From a checkpoint of a small image classifier.
Model: arch preact_resnet, norm batchnorm, activation relu, depths [2, 3, 3].
Training: adamw at rate 0.0017, 17800 steps, batches of 256, held-out accuracy 99%.
Data: 45211 training examples, 100.8 epochs.
Rows from block 3 of a small image classifier, named by matrix and row number. Rows with one number belong to one channel. Each number is 500 + 25 x the weight over its row's rms, rounded and kept within 0 to 999. All counts start at 0. Numbers have three digits each.
After each channel's rows are labels from the 100 images, of 14848, where the channel reaches its highest value: "patch colour" is the nearest of a few named colours to the mean colour under the peak. Only what is clearly more common there than usual is listed. The data: stained colorectal tissue patches (NCT-CRC-HE-100K).
# convs0: first 3x3 conv (model.blocks.3.convs.0.weight, 128x128x3x3, each kernel summed), inputs 0-127
# convs1: second 3x3 conv (model.blocks.3.convs.1.weight, 128x128x3x3, transposed, each kernel summed), outputs 0-127

convs0.127:505499501506447499519502509499500503489483498500507467512515531444445503482448432467497468510511498501511492471454487495466520476548507513468514480438514522504510529455485470497489484525466499506463486471511502539473503494512489522481483487487519483448495508512499510442521463478486430499494468508456480496502493500511557457481504496487497496500489476466505459522489504476512535476517
convs1.127:468508472480540497481500470465500509467488551544488486496423507501505522534497479502488498487474485503531448494498503528497497518509517499472510506463539503433524506503509509517492493504495548488504505511525528493496496516496492526516558512456523515497448531486504548481530473503483492505489502472506521528510439546556434504544492499486523485522504493493523458490506473516501516480497
patch colour: pink

convs0.105:468500518508484481513487490501485506477484500505511471506576480500506502542472494474480531501475526508506501478461469497553503505514501498498512485486528520504499491533497499485507491418493500494489438550511438502510487506448500498442500526508518493486516465515483524465513474494498510472527526543564501500488493527511519506510490506507488555539508504474528465494491512449503505518560
convs1.105:500483538534479496504475493491486490494507515513467500447527508542495496485413516486495497472491521459492489458515466471494425500524499496477509546484515526475495490546495453471497508504514523504482509475501506507513519477485480477497526537476551522540489505501476499496501488484509536472450513521502507460497467540493497538494514505501484473424524469490492488515504525491513444514492
patch colour: pink

convs0.85:502484493481502500494484497471517472509504502502482510472530495511485490501494469516524503621499400512528483515502495481515473507486536454488509533486534507504498469488536499507510506502542494473494517508561505497449498500504485514553496510495489519530506517494478495503524499526542491494438475544509476501501536457458478507469487488494517484524520503514483501496505501493479498462507
convs1.85:518477537478514523489498495481517506499494499520474513504494496515477488495499550485519541612487408521528500535509492486469508493500482494476507505519455464496501498500477534518501501495510483528513456506504496486504494507498525511466496496468433498491513527509496483531480504472498499493412502490455486504500493476496491507460494526499547481502488496502450510489518477507486498450492
patch colour: pink

convs0.114:505465522503468506533468497489522496473494525493513477468499516514488514498417494496458493505468483482487513495505517443476505502498502482513489486496507481486433478519490479469475488486539472508525485464429506553531497463511505483521478513499472462455467466506531489493520497443489489474489445490495496527489501491520519490487474494512512511458484492504494506505499497571525510441511
convs1.114:540532502489528459441490557509470498548548476543493495471492470476520494507495518508477484503494481500521487494474513537467499509508490472497519497499525507512499492506496491509479506493494536534499505532566544486520513497499497444557526486521493544522532511491500478492493462507456542505511518477459498523472502555487493502510491501495523511534520454494544532489536461494483534540494
patch colour: white

convs0.86:502491461488500494494471507486500502507537488472488484481495475462493481472481498462516469549530497500489502507462507474488518483475487483513446503507540492480500506493464531505509487458504499488508500499537497462497502423476498484498521521513494480470512508504538445499491494523527490499506396452545497507491492494501497504412506483528513494507515529514498478493478501518489437504533
convs1.86:475497485449473538504470486490510545536487489521522501491498520495512458444502513451501497493473521484475511440508472485502498516499491505495520483526492468522518500530476494480506561486481535530513486530526570448469505485510487502479504472506485477494536484513453508485481470499510495487459440483492485538486500531466511534517468502509453511446494493525539503472504504487487512537486
patch colour: grey

convs0.50:506497494523512508459499500479492503447470503510539494517498481485501458486523496509514449502503540521503489504499499523509522497492501487525499507480515497507480548477524489503527447520496505523505518477526463542510500500462507456505505497488501424476474499493442513487500500499496402496519475499519495493426505499498487503511455554504528440468493461460500518494486513498521510500536
convs1.50:480499467518497496517460483502460493488459454529466485543497486500510500508525544488537458506456482548497505522509562527500453481467506499490495474550497508482496454486524464539499498534507494503501490469503450494461483425436492494506525506497509494487485507507466494476512459524514554510496511509513514516510501462489502512510484510494517495507470494478516459467498511442479504501519
patch colour: white

convs0.72:480502533472523493465534455455497498495510504477515533512499498494443496515520495511503486538528501530457501486479484455564533503479493496505483525513519517496489452510485559476527501500487502489527435512528543497499495457547550541517454484493532513492497508516535496523501475474493503502467454491536512473524500508488498566474504486512527508498493523547487494501504510519543504499506
convs1.72:490538496511473444494506512490491494492496457510555496465490495503506494508505408505506481521507476479503473498512552547489487569523513477477498498502519547491496481506509526517508499493474484534499496513504526503497504433507490564504432502532551488478498470520480493481459471538499523521501440520481498493532491507502485528525488547506485506501469502513510500486531503495502500483494
patch colour: grey

convs0.124:492468481492500521496535547510507535489466512471484494497477490516486502511507499496510523495553490516518505556565514485503445512503530521540526487517466503490514523516547501495485475506454497538516510478490460490510474483478489440452501483453483502480445518505493506484492485499495518506504494484560503519495494483533487452489454539523499562496456504521452492480497475493490472482499
convs1.124:526493482506475500495483513495503512503514496525471491501488494502520491495488546466474472486447498473506436491528487467454494484484513510507523483488506502480457500493553502515509510493502537503470532458542455514498477495456520502496541522453504499489472447488505504512516501503499504494475514548492507531438527506507544515506481484480462499491509503453503417471478544496502439519496
patch colour: black

convs0.7:456467501484477495493486501489505542478519522514511499489528506518488508509481439499465496507499509469545481501500496493529466539524501493475512493453551507503530504488548489491459476513519537499535462506578497561490502509501484519481507492505485562528539497494505523500598499498508504465521498520505480511529463499500493476493490510498460487511504519509452501479480518502487548502503
convs1.7:511454497504472524552491485497499488497464499506457500521506483513523516521438493479506492513501534467498512501477505461481494437503522508477516510461492519465494490495489487484478494497503523499505485495532401526493501498492484501503448528429529503502485501495511501499508491477552489501483527492534501496420518508494492523455482474435511532479509471509516476519490496499463479500497
patch colour: brown; black

convs0.11:494499512477512500469500481504514500512514517472508495493517507475545436499499505470508452466487475501513506496426455504501475516486479539506503495555502521566500479466499491496508420504501512516493461507548514509482496466519519487502504512503494486500508512565518493473491489537495541546472520549484504511520498458467543501535490509542493500492509553498515504487505531471518510522511
convs1.11:511484445459486566503499499526506500512485553483504510487494490474529522482495498515522540481494520537495561508497439493464455512522504503470511472483492477503521494517448469483502495516502486480520506501504493524473499532531489506516457512504532454511510481495501509493474511484515577529454493445517445500492502502503493551462508484507502492477537463541498542509495519492521506507510
patch colour: pink

convs0.36:487484449502465493483516536507496542483505520513447510522505512437492510498505464446540523512518442515513512476497521499498509535484528507493485505495509535488561535500502492549495490467502509488499495484499495499503514517468432496500430507467494505472484469532510511448503496456496451480521494510471509499470501512542497442490470486509451537505498488503494493501493504477515489483535
convs1.36:515448537493505500516504508464518552505493489499476505510496531487505500508461511493480511486440509468475487480502463434461500534527509543456513519501488508454467485551504520482494502522493555503504499495557473517524502518502504500506497517437519494500455512475509499495479473505497436500473501486476504513503447571496460492497514485510495448483494499488491488515485517514510460515484
patch colour: purple

convs0.120:474476514515485521464520489539487452478501475488482487504483494501497497478518529496538541471507489474498499494520491483475513561420499497495486500532421483466487478538439508459496472502535472523503498439447497502504498475499488468548495495494495487492487494517504483500435497506514504534493487468519497475495499499477480492492496519547488530422501505505488494513496512478511500490505
convs1.120:532504508501518432481491499523456450503497505495493505465500508468548501520491500515487512457500519503510506470490525508442502479486499464507429515511506497487521491480500435494495486509519481521502515502445491497533507488509503475495477509480517516487510482527506479519515508513486545492456510539487499492454548490466538508500478436502506571558509481499522519440505492512500489487489
patch colour: grey

convs0.89:517486457503452499479525482496492417444501511544469502507491452488539482445509542476490492482495482477501510501516486499473565486494492515481471511517459486506481487512478500513500467543529478469510522469464522512532494496507523504548503489508501488464490483532475514511454520514525514519496509470498525524514449486467518483499519491537512511464510502475522513472497496499499429512477
convs1.89:504481485507495532489538447534514480487538472461506512508519457495476495502546520501512560453478508512550509531517532485495501491493497508499493514531489462500520492470482480529515458516596487499526442457467510511524502527527501457499471524496471506476474477515496514509498542469473525501435479496513490505506494488504504483470504494490521511508486504508434507494489498499503492461505
patch colour: white

convs0.54:500499491492489468545454494449486471500528500503469449488516529423560506497478491467447500496517494490464497470472438476461511493507469492499500514465498467488494496495440496470502488514497510517490498499471524524507517496523530505480499508498501503484493504518499516446457497487532501500466515483495454487485562513484499500489549491495524492538499479448509505454516495469510468509512
convs1.54:482553440466515502497533493489482507498505466499510495509475417504570523492503503485496484512475524516501468500500500533443468499502507499438526439498539510501498510500485447525497515511443508493491493515519499502491510578501473476509515506492529509532500486474500544498473514497509487516512469500498495484493431504491452480499499475499493499536506502515528500532488496504511508519471
patch colour: pink

convs0.51:425510498518471484492494491508504495463504492487472484486482503543494497500492502494508467514497479517522502498493510511440487514502518440519490504537511497553470480498538492454499428524485502522454456478509472504447460484503506501507489483512512499476539533536502479541473447486508501509517479493503505505452492475483494494441495553499515544506492513536489445493494505497481464491506
convs1.51:451422494500477523503481486508488488480495499481505506517521492497479501505471517486518519566449473521549516512498489474486500509438495502474528475491504534503505513500496508499482493500534485520484470486530502505466488499500483530528521507462492493510493508450508480510496486467505513499501511550505478508436507482502532583405492490461542519486540481511495513503495505505492516504511
patch colour: pink

convs0.81:497496479473500448525486484441505494509497494478480450506491533476567491501476468489495480479523450493480466504501506503464476476516495492490496488523477485500460457479485477478484439499500514501510505483505500540456435513519497516506503485507525480460519501523441480490528476525506450498458487467509507520499506481439493470497476500478505451512501488424502479505510519490491494493479
convs1.81:508499457445515501486500481500535510511500507529531502536442476477508544533518488480507499529500539538525492503504474506478459501500516494539538497534503522491540522507503537501528495507482523421490473510526510505497493508505482486497472537512467523461481498417517526477539495471500517516524492503518509545489493528506485410509496463498504505488493522503480507491493500471483520482524
patch colour: pink

convs0.43:503505494411499491495528479482518512495494530464497545399483489508471497504416490486513505500493451495483512518477513474506484475507485486479505473495512477529515507485511508521487502503527505455495465519514492515526514486526482521511536483493495520522510484519519500519572505495506543499497509508472501505529489493481513503504510493506507439523530509534505551464495511552481511466488
convs1.43:516505470464524513518546516526521449537502495480477491530487472470488503513514468467488499515507513485502511508463495516497543471464507504486492449483537505486519523450466537490492503489509503486508451523530467500494494478510493539545445500472506495507501493519516506484496500494505426513514491500497499510390506480522538500497526443465503525507484500526537508484504482530496505498489
patch colour: brown

convs0.41:506516477509558464503494504491501509512518490516488422545490540478529515502550563502526509456521490496445538463491482492505483468512484505479491500466493520487530493507467498484512510503503489472487474533479510495512508523494494444471545509506499450508508472493516509506506507510512494541534502481482501491489478475514514509490506455505451485434476497497567470527456521495501481506486
convs1.41:479466477499499516501503495498504534483427507506523505473506570489497470497511484428502509516545519471493482489525487484534510500491498529497515536434521484491499508503501488545525485506511518486512467459500517502494500499510501522497491526491505499430467455497500515453519493490496531481475538522517548512499498480504568506477497499498454522490500506487463459449511502493535473530531
patch colour: white

convs0.46:456485508501467547479498506501535513464524506463466497496504501505465499509505497472487503495555498516502499531511512498460501513480511506509501464508494507493489487502523509487495459492382494543502484475526498499493481445498503507454497493476489497470501489518509482520492442496419505499538471479545499502513482456500509457485491521547502536482467493505449519524503511505497500493510
convs1.46:478498497503506455515499479481529534485468513524513480474514517499537506522470452459480469484487500483495473447486501499494467504500518500468535498491525494472501497501522509503501509522500542559480508484541510519465508496503495550507514514447520511473479466519492527490526462512505500492448499532510507561454500511494545562522489496473497535507509501462506440449492543491510498539493
patch colour: grey

convs0.29:486470493476415494432499504510505523512489511487462507480494523527493464504498454471485508488494478500529488513541506449509457515499515516504527458507476483507498498505518490453438493506486513537429464499503481504482511479527502500481486458445495510495485472503508487500524486524486508504503498504506497511495448498494456488499452540554489521474486504501447516479455476488493508502492
convs1.29:501477484492459494509500498521534503485470516514507476516509500500504530529457500479482475477501548505511484509505483482471492483480534493512504490449553507478509521478550486494502507495509541492495515475529413516500499498475497518521522534446499496482462480468533493500533497487501519504495497520533501509410545496516559510496471486474502530495521499464504426462491525498504497511522
patch colour: brown; black

convs0.113:508495495464524535427511495506504513511555548488474543516480486462498499453521504451500519496525489497473485536509514525534539505474488518501517516523525493493495516498456517530522499500505516499507505498516548446506489453485536503520520504472504539519500435500542471534503512526498510538499503482505462510527441494509491514536525500501486452498490499527477515534550476523503502526499
convs1.113:497538463497468441543532485490452502502458490505523480498518476492531515526486485524511484487490513512549516455493532512482492511510534515496454408484497508501488455505490470511491492500507504501433506498499556541508466498509453524499513514486519532517507463487467522487493509520550512529497443499503509524507474528494499488494486496477474512514490499518525489503465536473501511495546
patch colour: grey

convs0.14:522500507495511504477515506540501521503523508476454560452492539497455513516495511517509500466458495536510506498499443522495497502500551490496516488488490498502476513500493514504515509516500506500500499482469451515494502589448500489501529526500450492499490513466504509505459505488492488508512529473471504509505428497509495555487539492516423504489509433498477485519492538510500501527504
convs1.14:489512494514510497455475518458494473492500508483503461555501511505496500503490485490513576474530473492508503526516494548490498566509508462503482492494501493476491519552491509490500475465481490458495519543423514499500459535520500504514485480499539463499509561543504497479483490529486522545505518509456447523525513482508491522517506521543491438503480492510499505531500477504505476498502
patch colour: grey

convs0.42:462512546497455490471498497503496497483488494495504511445565498484486510553463494475488494485487489555485538508468500496470509528458488509514458498462500509493487506507472506519549543499499493518500484498505493500502494521522449534475509505501518546487506556537498459490420458512514512519499527476483502506489494509463491476468477498507545518553499499500526503493541517518521507508549
convs1.42:496502522504523495500552495509512527502503495455500497474511518460505493499507518505475497486530455443502446471506501524498458506506508542468507528547501535497497500504501579500488469522503496482503494493498520496518511521499494514501482526495538471504489505598509570529512501512496508501501425523502510478488444476521500514505504475538471517485489449498502460502502502500533487484490
patch colour: pink

convs0.100:496493527515503504481535524506513508486491473486486494493506501545514432500506498504477519480501528494477513501507494496471494485522487478508507466514504494537493508509561519500500451498510442506510450521498494467499439505478496489422507490506485483500506506502468512550504512522480491526577501506556527508462497456510501492505520532517486512501475522476495448454468489534494440530487
convs1.100:503500472505484504502455486454498513497509473481471494513585456512475518495478541458516508486447451515512541499542490479501494534484523482490503459508488539513508508533504499491516489476499484492452524502489496518500471498481498494466512507481512494504502504469478507529450490503524507505417496554495483485458537507508561515491488518497506495467502485517473517513466536471518455480509
patch colour: pink

convs0.88:457497504455490540542526493497493494496507490460484519487537506522486509500504501488499524485497504546438490547565500502506527494505509533476439472498527523494531498552498521485492507502470487539513435522506539489478526483494523511473480481502535495472516518503549488529539466520505480507532495512531515465519532499504539514480516539552498512525512504548490503528500472529532490506505
convs1.88:456537487504512444511477461469539497490481513534531489495450459495516492503495450478515511479522517468469482487510547502458490540532495499493485479490483525495517485505482523502504503474513486489477492506484540501497474453515493504468489514505523505488507443533421531516492458497500480505504438539503506470454480519525482532491513503480436537486490515510548494495492506506478495489507
patch colour: grey

convs0.116:504525525506506509502493511531448507542535507456502460480496489521470465548478505493516508490473515491504507512524539480474501495451494518522482504499513511509530467515497466509554526489504490465497487482495494498508504462497492488475482568523490484536519518496523418481499510491421533493527495494487518490463498477485470484445454500502505518446518539504529468516513521493489500491530
convs1.116:491504531506489498469504510489484512499495471492495509487493475509528446430562561486479500493502510491488535431529490488506488469513489509498509490524450459556497507497510512485489459484508482500480491510512501471489504500487500425483537461533506461534550480486473513509474499518513495470546487496478501497515479459492489487518456498516489491481485455499546532520452499485506482509483
patch colour: grey

convs0.60:473505532486488486518497491543525506499488485505511527467508501491484514520450498508467489516490536511483461573520473503491446469494500501529545498508534459489503505465500529486508511443503502497473555492484511502525533501535512497578506484485456490514458486502510503506500498510511541489547491501484513519468503501535528519498516482513499495485559468512509433471493481533511503545477
convs1.60:525507490487515483501494521502509465537544496500508493502479503490504462496504500525496473512521536515499499511470524517481515457491416498543506487503493475519494525437498511506494515483465479479524571529513505471518499426501517489530506423523478514503531497493500506482519509442472483438522494501501507477530494476499492497499527487505514503487470504492517495488509450521445512508454
patch colour: pink

convs0.96:492507480501509498592516508470502498503461494514489514495498535517490534514507509517525504478539504507469497493510459505456500505540492510498486431509480466504452498509531507445473508500506513510538524540475513515453497524518491530507488463515500438472485557495505497500475458500503487498475568502497503497508579495519495502528537535514543497501492481504496498477486495501509479483492
convs1.96:494498419460491500511518462494500528494482473483495507473463395525532505484514488465499516493504561507526480498539492486469498499503517519495502431496497502501497500511535458527511494426501503490503426487497496505495486531482496468502503521500516509500491465469494498504484487493515458509517473516499500494505482499505442481485511497506465497508490519474498493540472504455499468510505
patch colour: pink

convs0.48:528513462496446493500493530524521483480468500512477503544522544427457503461492451479508480531521495500436480497506497496464549501512505501482486451499503502498479550500475468526465503502450507520501504476505500525520474507496498500502435488480501482451482503491511480492491519505509449500503479505466440475515511525497530432500498506488514503500499477495500506546494474482492507470506
convs1.48:492515471456553463495507476507512498504505513561485502456465520465507499528502455464480494469443475494522431499495500534466507536506500524479485471499515490491498500500507486495493494493507542517502536531505505500501509510494487521512495500478517554494504484498519474480549470501449500507482501494445502532487463572509450511517501502468504485544510499500535460438506479486492497506496
patch colour: grey

convs0.109:490491495459499502512561464504508497478513498517484540468492490509486548487492488485526516498522459589502508584479469506498490464473489474502504490466545497518516509478511566520495496505502490501486461508538468493510500475471512517512501494504560516497517517537515521510489500501514518486512495493442511498505494496537535488507534476492515469523515514557511495438519504530511488501478
convs1.109:524432477493536504514500513511474490523483504485497502548506468498482511498495473493551519515489502486494530514501478479516507492483503497540499453511511572500528545514475516451516490482489445478470461502522506510475494459494471522491496503415516481503505505549462473527489506500543485483538505527491499482478504484511521523455515493500507549471489470531538525502473500515459488511495
patch colour: pink

convs0.97:509511465413492566539498501486496491435506467460450520505516506499499479519488524516454542481499504514474499536513506495466522500536497535476475500473490506500504514522496488472499499519514432502500474497479532510517528546477522517478509485497465496496494494509507511506505517514521478526485502489505484440495514489539511525495568498517444507513459469506490497506483494499509442510509
convs1.97:475506480509491471501467489482498504489503528464504490537519441545511497490499519428491503454501516477495452495557546499497487501486515510443517484488537490464467481499499454501497481500509496506501525445468531500511505489467493469490476535452529502516465438506470516552466480503514522511447473496480503475504471493525503518504490509496476485509504467509488479531490512504504439495498
patch colour: pink

convs0.112:505517514493525500491495494510470508492509504568467477417501486526515518492501500513505512477443501444480472504488507517492505477507510413504455497517521513509492475489506483531497506472489464500498460494500489480495440471421498461487509501497508522507510493497508504517488504498505510486544520499524498541473515467472500530503526500499458504511518505484512442487514491525438475539498
convs1.112:479520490500525526492462513451489504493524434485503472516549492507496508500471571465514500494463452521495518521501497507501545537506513460495501481518503532515509501521487469450507460483468462560474542529506496503506456467509502505502528507504543485500564528498481506511490459522529494519493507539487493494490514483427522499504506535501502475476495475507502529508475515499515480523522
patch colour: pink

convs0.84:505531485498493533491504506513493494529524491494458462437487491503503447500491552532504506503503475490503484504507524491483480493498494499524497496535504492501497482506467500501535505497512492501429509448481518455505497498508504497521558571502532496517573470498495479507492496490534567530500499494492512528509443476502472498483458501496467521442508502510569503513501496476497483496539
convs1.84:462490514539466514444496482502503507433490503473506504503490443511489432431518527471471515522482506519492527497497497492497492424504457496469490493516465452561504492489491487478483501500533499509521496509511513465468496508503485428484513455529505491532533484514493505491499490496478509487522483473519494521503483495518476484469483487483502503489511487500496526509460470486434507489511
patch colour: grey

convs0.119:519520480487504483455488483460496574485500510460473454489491487529507477474489512494523517534493477481495507446457526478484478542474538497508510492467494504478545538497494497509515451475507484499496520469516482505522486483484497508466502494508498456474522503523498507484479481454482456490506487494459501461487499515481459484453480462464482518476525478454547441475520489512505464486475
convs1.119:497494530520487494517491465486489566488501491506526492486491507526486506516475566512501486457460513501479488497491485473459453516499520500489537552532515521467493487547534483516499543557475540555507511465563523526491503518517479502482536508516506499521453525493509513489492448510508481501503533504492528534493508567476462498511482510486477498462490499460494477489505518489510480491529
patch colour: purple