{"model": "image classifier", "dataset": "stained colorectal tissue patches (NCT-CRC-HE-100K)", "train_examples": 45211, "image_size": 64, "crop_scale_min": 1, "horizontal_flip": true, "translate": 0.06, "rotation_deg": 10, "color_jitter": 0.1, "cutout": 0.25, "targets": ["tissue"], "num_classes": 9, "arch": "preact_resnet", "norm": "batchnorm", "activation": "relu", "channel_attention": "se", "depths": [2, 3, 3], "kernel_size": 3, "stem": "deep", "avg_pool_shortcut": true, "widths": [64, 128, 256], "mixing": "mixup", "loss": "cross_entropy", "head_dropout": 0.1, "init": "trunc_normal_002", "residual_init": "none", "optimizer": "adamw", "lr": 0.0017, "beta1": 0.9, "beta2": 0.99, "eps": 1e-06, "grad_clip": 1.0, "adaptive_grad_clip": 0.02, "magnitude_pruning": 0.3, "steps": 17800, "batch_size": 256, "epochs": 100.8, "lr_schedule": "cosine_restarts", "final_lr_fraction": 0.05, "warmup_steps": 530, "weight_decay": 0.1}
Rows from block 4, named by matrix and row number. Rows with one number belong to one channel. Each number is 128 + 32 x the weight over its row's rms, rounded and kept within 0 to 255. All counts start at 0. After the name is the row's rms in percent of the matrix's.
# convs0: first 3x3 conv (model.blocks.4.convs.0.weight, 128x128x3x3), inputs 24-29, a 3x3 kernel for each
# convs1: second 3x3 conv (model.blocks.4.convs.1.weight, 128x128x3x3, transposed), outputs 24-29, a 3x3 kernel for each
convs0.85 098 [128 128 128 128 173 128 128 128 128 174 149 144 159 128 128 152 133 126 199 175 185 173 145 128 174 150 150  82 120  93 128 160 139 134 159 128 187 167 163 166 128 128 154 120 113 204 182 192 198 184 183 197 182 175]
convs1.85 104 [ 95  70  66 128  75  71  83  75  68 127 125 122 121 124 128 124 126 122  49  78  78 128  84  85  67  84  92 172 128 134 150  91 117 162 128 142 112 120 120 118 132 128 128 125 114 128 128 128 102 128 128  92 128  99]
convs0.86 098 [156 128 128 177 181 153 167 164 128 147 128 132 128 114 116 128 128 128 110 105  92 107 104  93 120 114 116 135 143 142 172 159 156 131 128 128  68  72  90  50  80  75  30  33  37 128 118 128 126 113 128 142 128 128]
convs1.86 132 [151 173 140 167 191 164 150 166 148 128 128 128 137 128 121 128 128 128 135 148 152 135 132 138 153 144 144  81 100 114 128 147 150 128 160 144 153 144 138 157 152 141 158 157 128  65  79  67  72  90  75  77  86  74]
convs0.87 101 [162 160 172 146 160 175 145 148 151 174 190 172 195 196 187 168 185 185 159 160 145 155 150 138 128 150 146 126 127 128  90  97 142  83  72  96 151 128 177 136 128 194 121 113 160 120 135 109 136 148 128 137 147 128]
convs1.87 129 [137 136 121 126 128 100 133 129  94 135 138 136 135 128 128 128 128 142 116 117 110 140 145 128 137 143 138 128 141 128 128 122 135 144 128 128 128 102 108 117 128 112 128 126 128 102  92  93 128  98  95  96 128  91]
convs0.88 097 [ 94  81  84  93  82  92 128  89 102 117 107  94 107  97  79 123  92  77 128 151 147 164 168 128 128 160 160 159 160 145 166 161 156 176 176 181 104 101 141  79  69 104  81  64  86  92 101 112 120 121 132 123 128 128]
convs1.88 081 [141 124 128 134 128 128 137 140 165 128 137 128 128 128 128 128 128 141 128  71  72 128 128 128 128 124 128 128 128 154 149 159 145 128 160 128 175 177 167 181 183 178 163 169 166 168 162 173 158 159 169 167 164 172]
convs0.89 096 [ 94 128 127 161 181 128 126 128 128 140 121 140 130 108 125 102 104 132  52  64  34  45  57  29  25  49  40 128 140 128 158 131 128 156 149 185  82 103 128 100 128 128 120 137 128  92 128 107 114 128 128 122 128 128]
convs1.89 074 [152 128 128 128 128 172 180 128 191 128 132 128 128 128 128 128 128 149 120 136 133 144 149 128 137 128 128 105  85 128  45  19   3  29  14  14 133 148 158 148 128 128 128 152 128  87 128 128 101 128 128 110 128  98]
convs0.90 101 [103 105 105 130 128 141 174 128 169  75  86  91 102 128 130 108 128 128 128 128 128 128 133 129 125 128 128 189 220 179 174 128 145 163 128 128 125 122 128  88  71 128 130 108 133 103  66  29 128 129  97 217 219 177]
convs1.90 103 [ 86  77  76 128 128  96 134 106 128 139 128 159 149 151 151 128 128 143 109 126 107 115 134 128  87 128  95  61   0  68 115 128 128 197 203 200 128 122 128 128 128 118  97 101 103 128 128 136 128 128 138 157 143 145]
convs0.91 103 [128 128 128 128 128 128 128 128 128 128 147 160 155 146 155 128 140 156  91  77 115  79  53 128 128  80 108 128 128 122 117 125 118  93  96  91 146 128 128 128 103 107 124  94 115 128 128 142 124 128 140 127 112 138]
convs1.91 093 [126 165 115 130 146  86 102 114 128 128 128 128 128 128 128 106 114 101 101 128 112 144 161 128 143 159 128 108 108 128  91  86 154 115 113 152 128  81  88 128  93  87  78 128  93 128 128  81 128 102 128  75  98  84]
convs0.92 102 [128 151 177 128 128 128 123 128 119 139 128 170 140 140 184 124 128 157 112  93  78 118 102  92 128 107 128  94 118 123 109 143  91  74  91  72 128 155 128 128 133 151 128 125 163 124 128 108 128 128 134 128 128 128]
convs1.92 098 [115 126 121 125 148 122 116 133 100 128 102 100 128 117 128  99 110 128  49  73  55  83 103  86  91 103  90 128 172 178  98 114 128  71  60  75  41  56  60  56  80  81  55  74  77 148 162 151 156 172 158 150 167 153]
convs0.93 102 [128 133 139 128 173 163 128 128 128 142 124 128 154 142 128 128 128 159  93  77  71 115 105  96 122 108 119 126 122 127 143 143 146 149 130 136 128  88  94 128 101 121 110  86  89 128 123 114 142 128 129 154 128 153]
convs1.93 088 [207 219 195 209 222 177 205 212 152 128 141 128 128 149 128 128 128 128 107 128 128 133 145 128 110 128 128 128  98 116  70  21  60 104  51  96  49  59  56  67  74  74  67  64  69 101 120 112 128 128 130 128 125 128]
convs0.94 098 [128 128 128 128 133 140 128 119 106 128 128 128 141 128 132 127 128 128 128 128 128 153 176 180 191 198 179 114 119 128 128 149 147 188 227 218 128 156 174 123 128 128 121 112  84 192 176 161 172 146 114 149 125  88]
convs1.94 098 [169 175 161 160 161 138 128 121  99  95  87  78 128 113 128 128 106  96 154 128 160 128 160 162 128 128 168 176 167 128 128 121 111 115 103 104 168 159 127 158 156 128 136 132 127 101 128 108 128 128 116 128 128 118]
convs0.95 099 [128 128 128  59  90  90  61 128 128 169 164 153 162 160 162 157 147 146 158 158 161 147 149 147 164 165 155 163 162 156 162 160 161 156 146 152 146 143 128 128 106 109 128 128 128 146 184 196 177 222 222 170 201 190]
convs1.95 093 [150 152 128 128 134 128 120 128 167  87 128 104 128  92 128  89  94 128  87  97 128  82  97  84  76  90  78  93  75  94  64  41  63  90  57  88 128 143 148 123 155 152 128 149 142 161 153 128 128 144 128 128 128 163]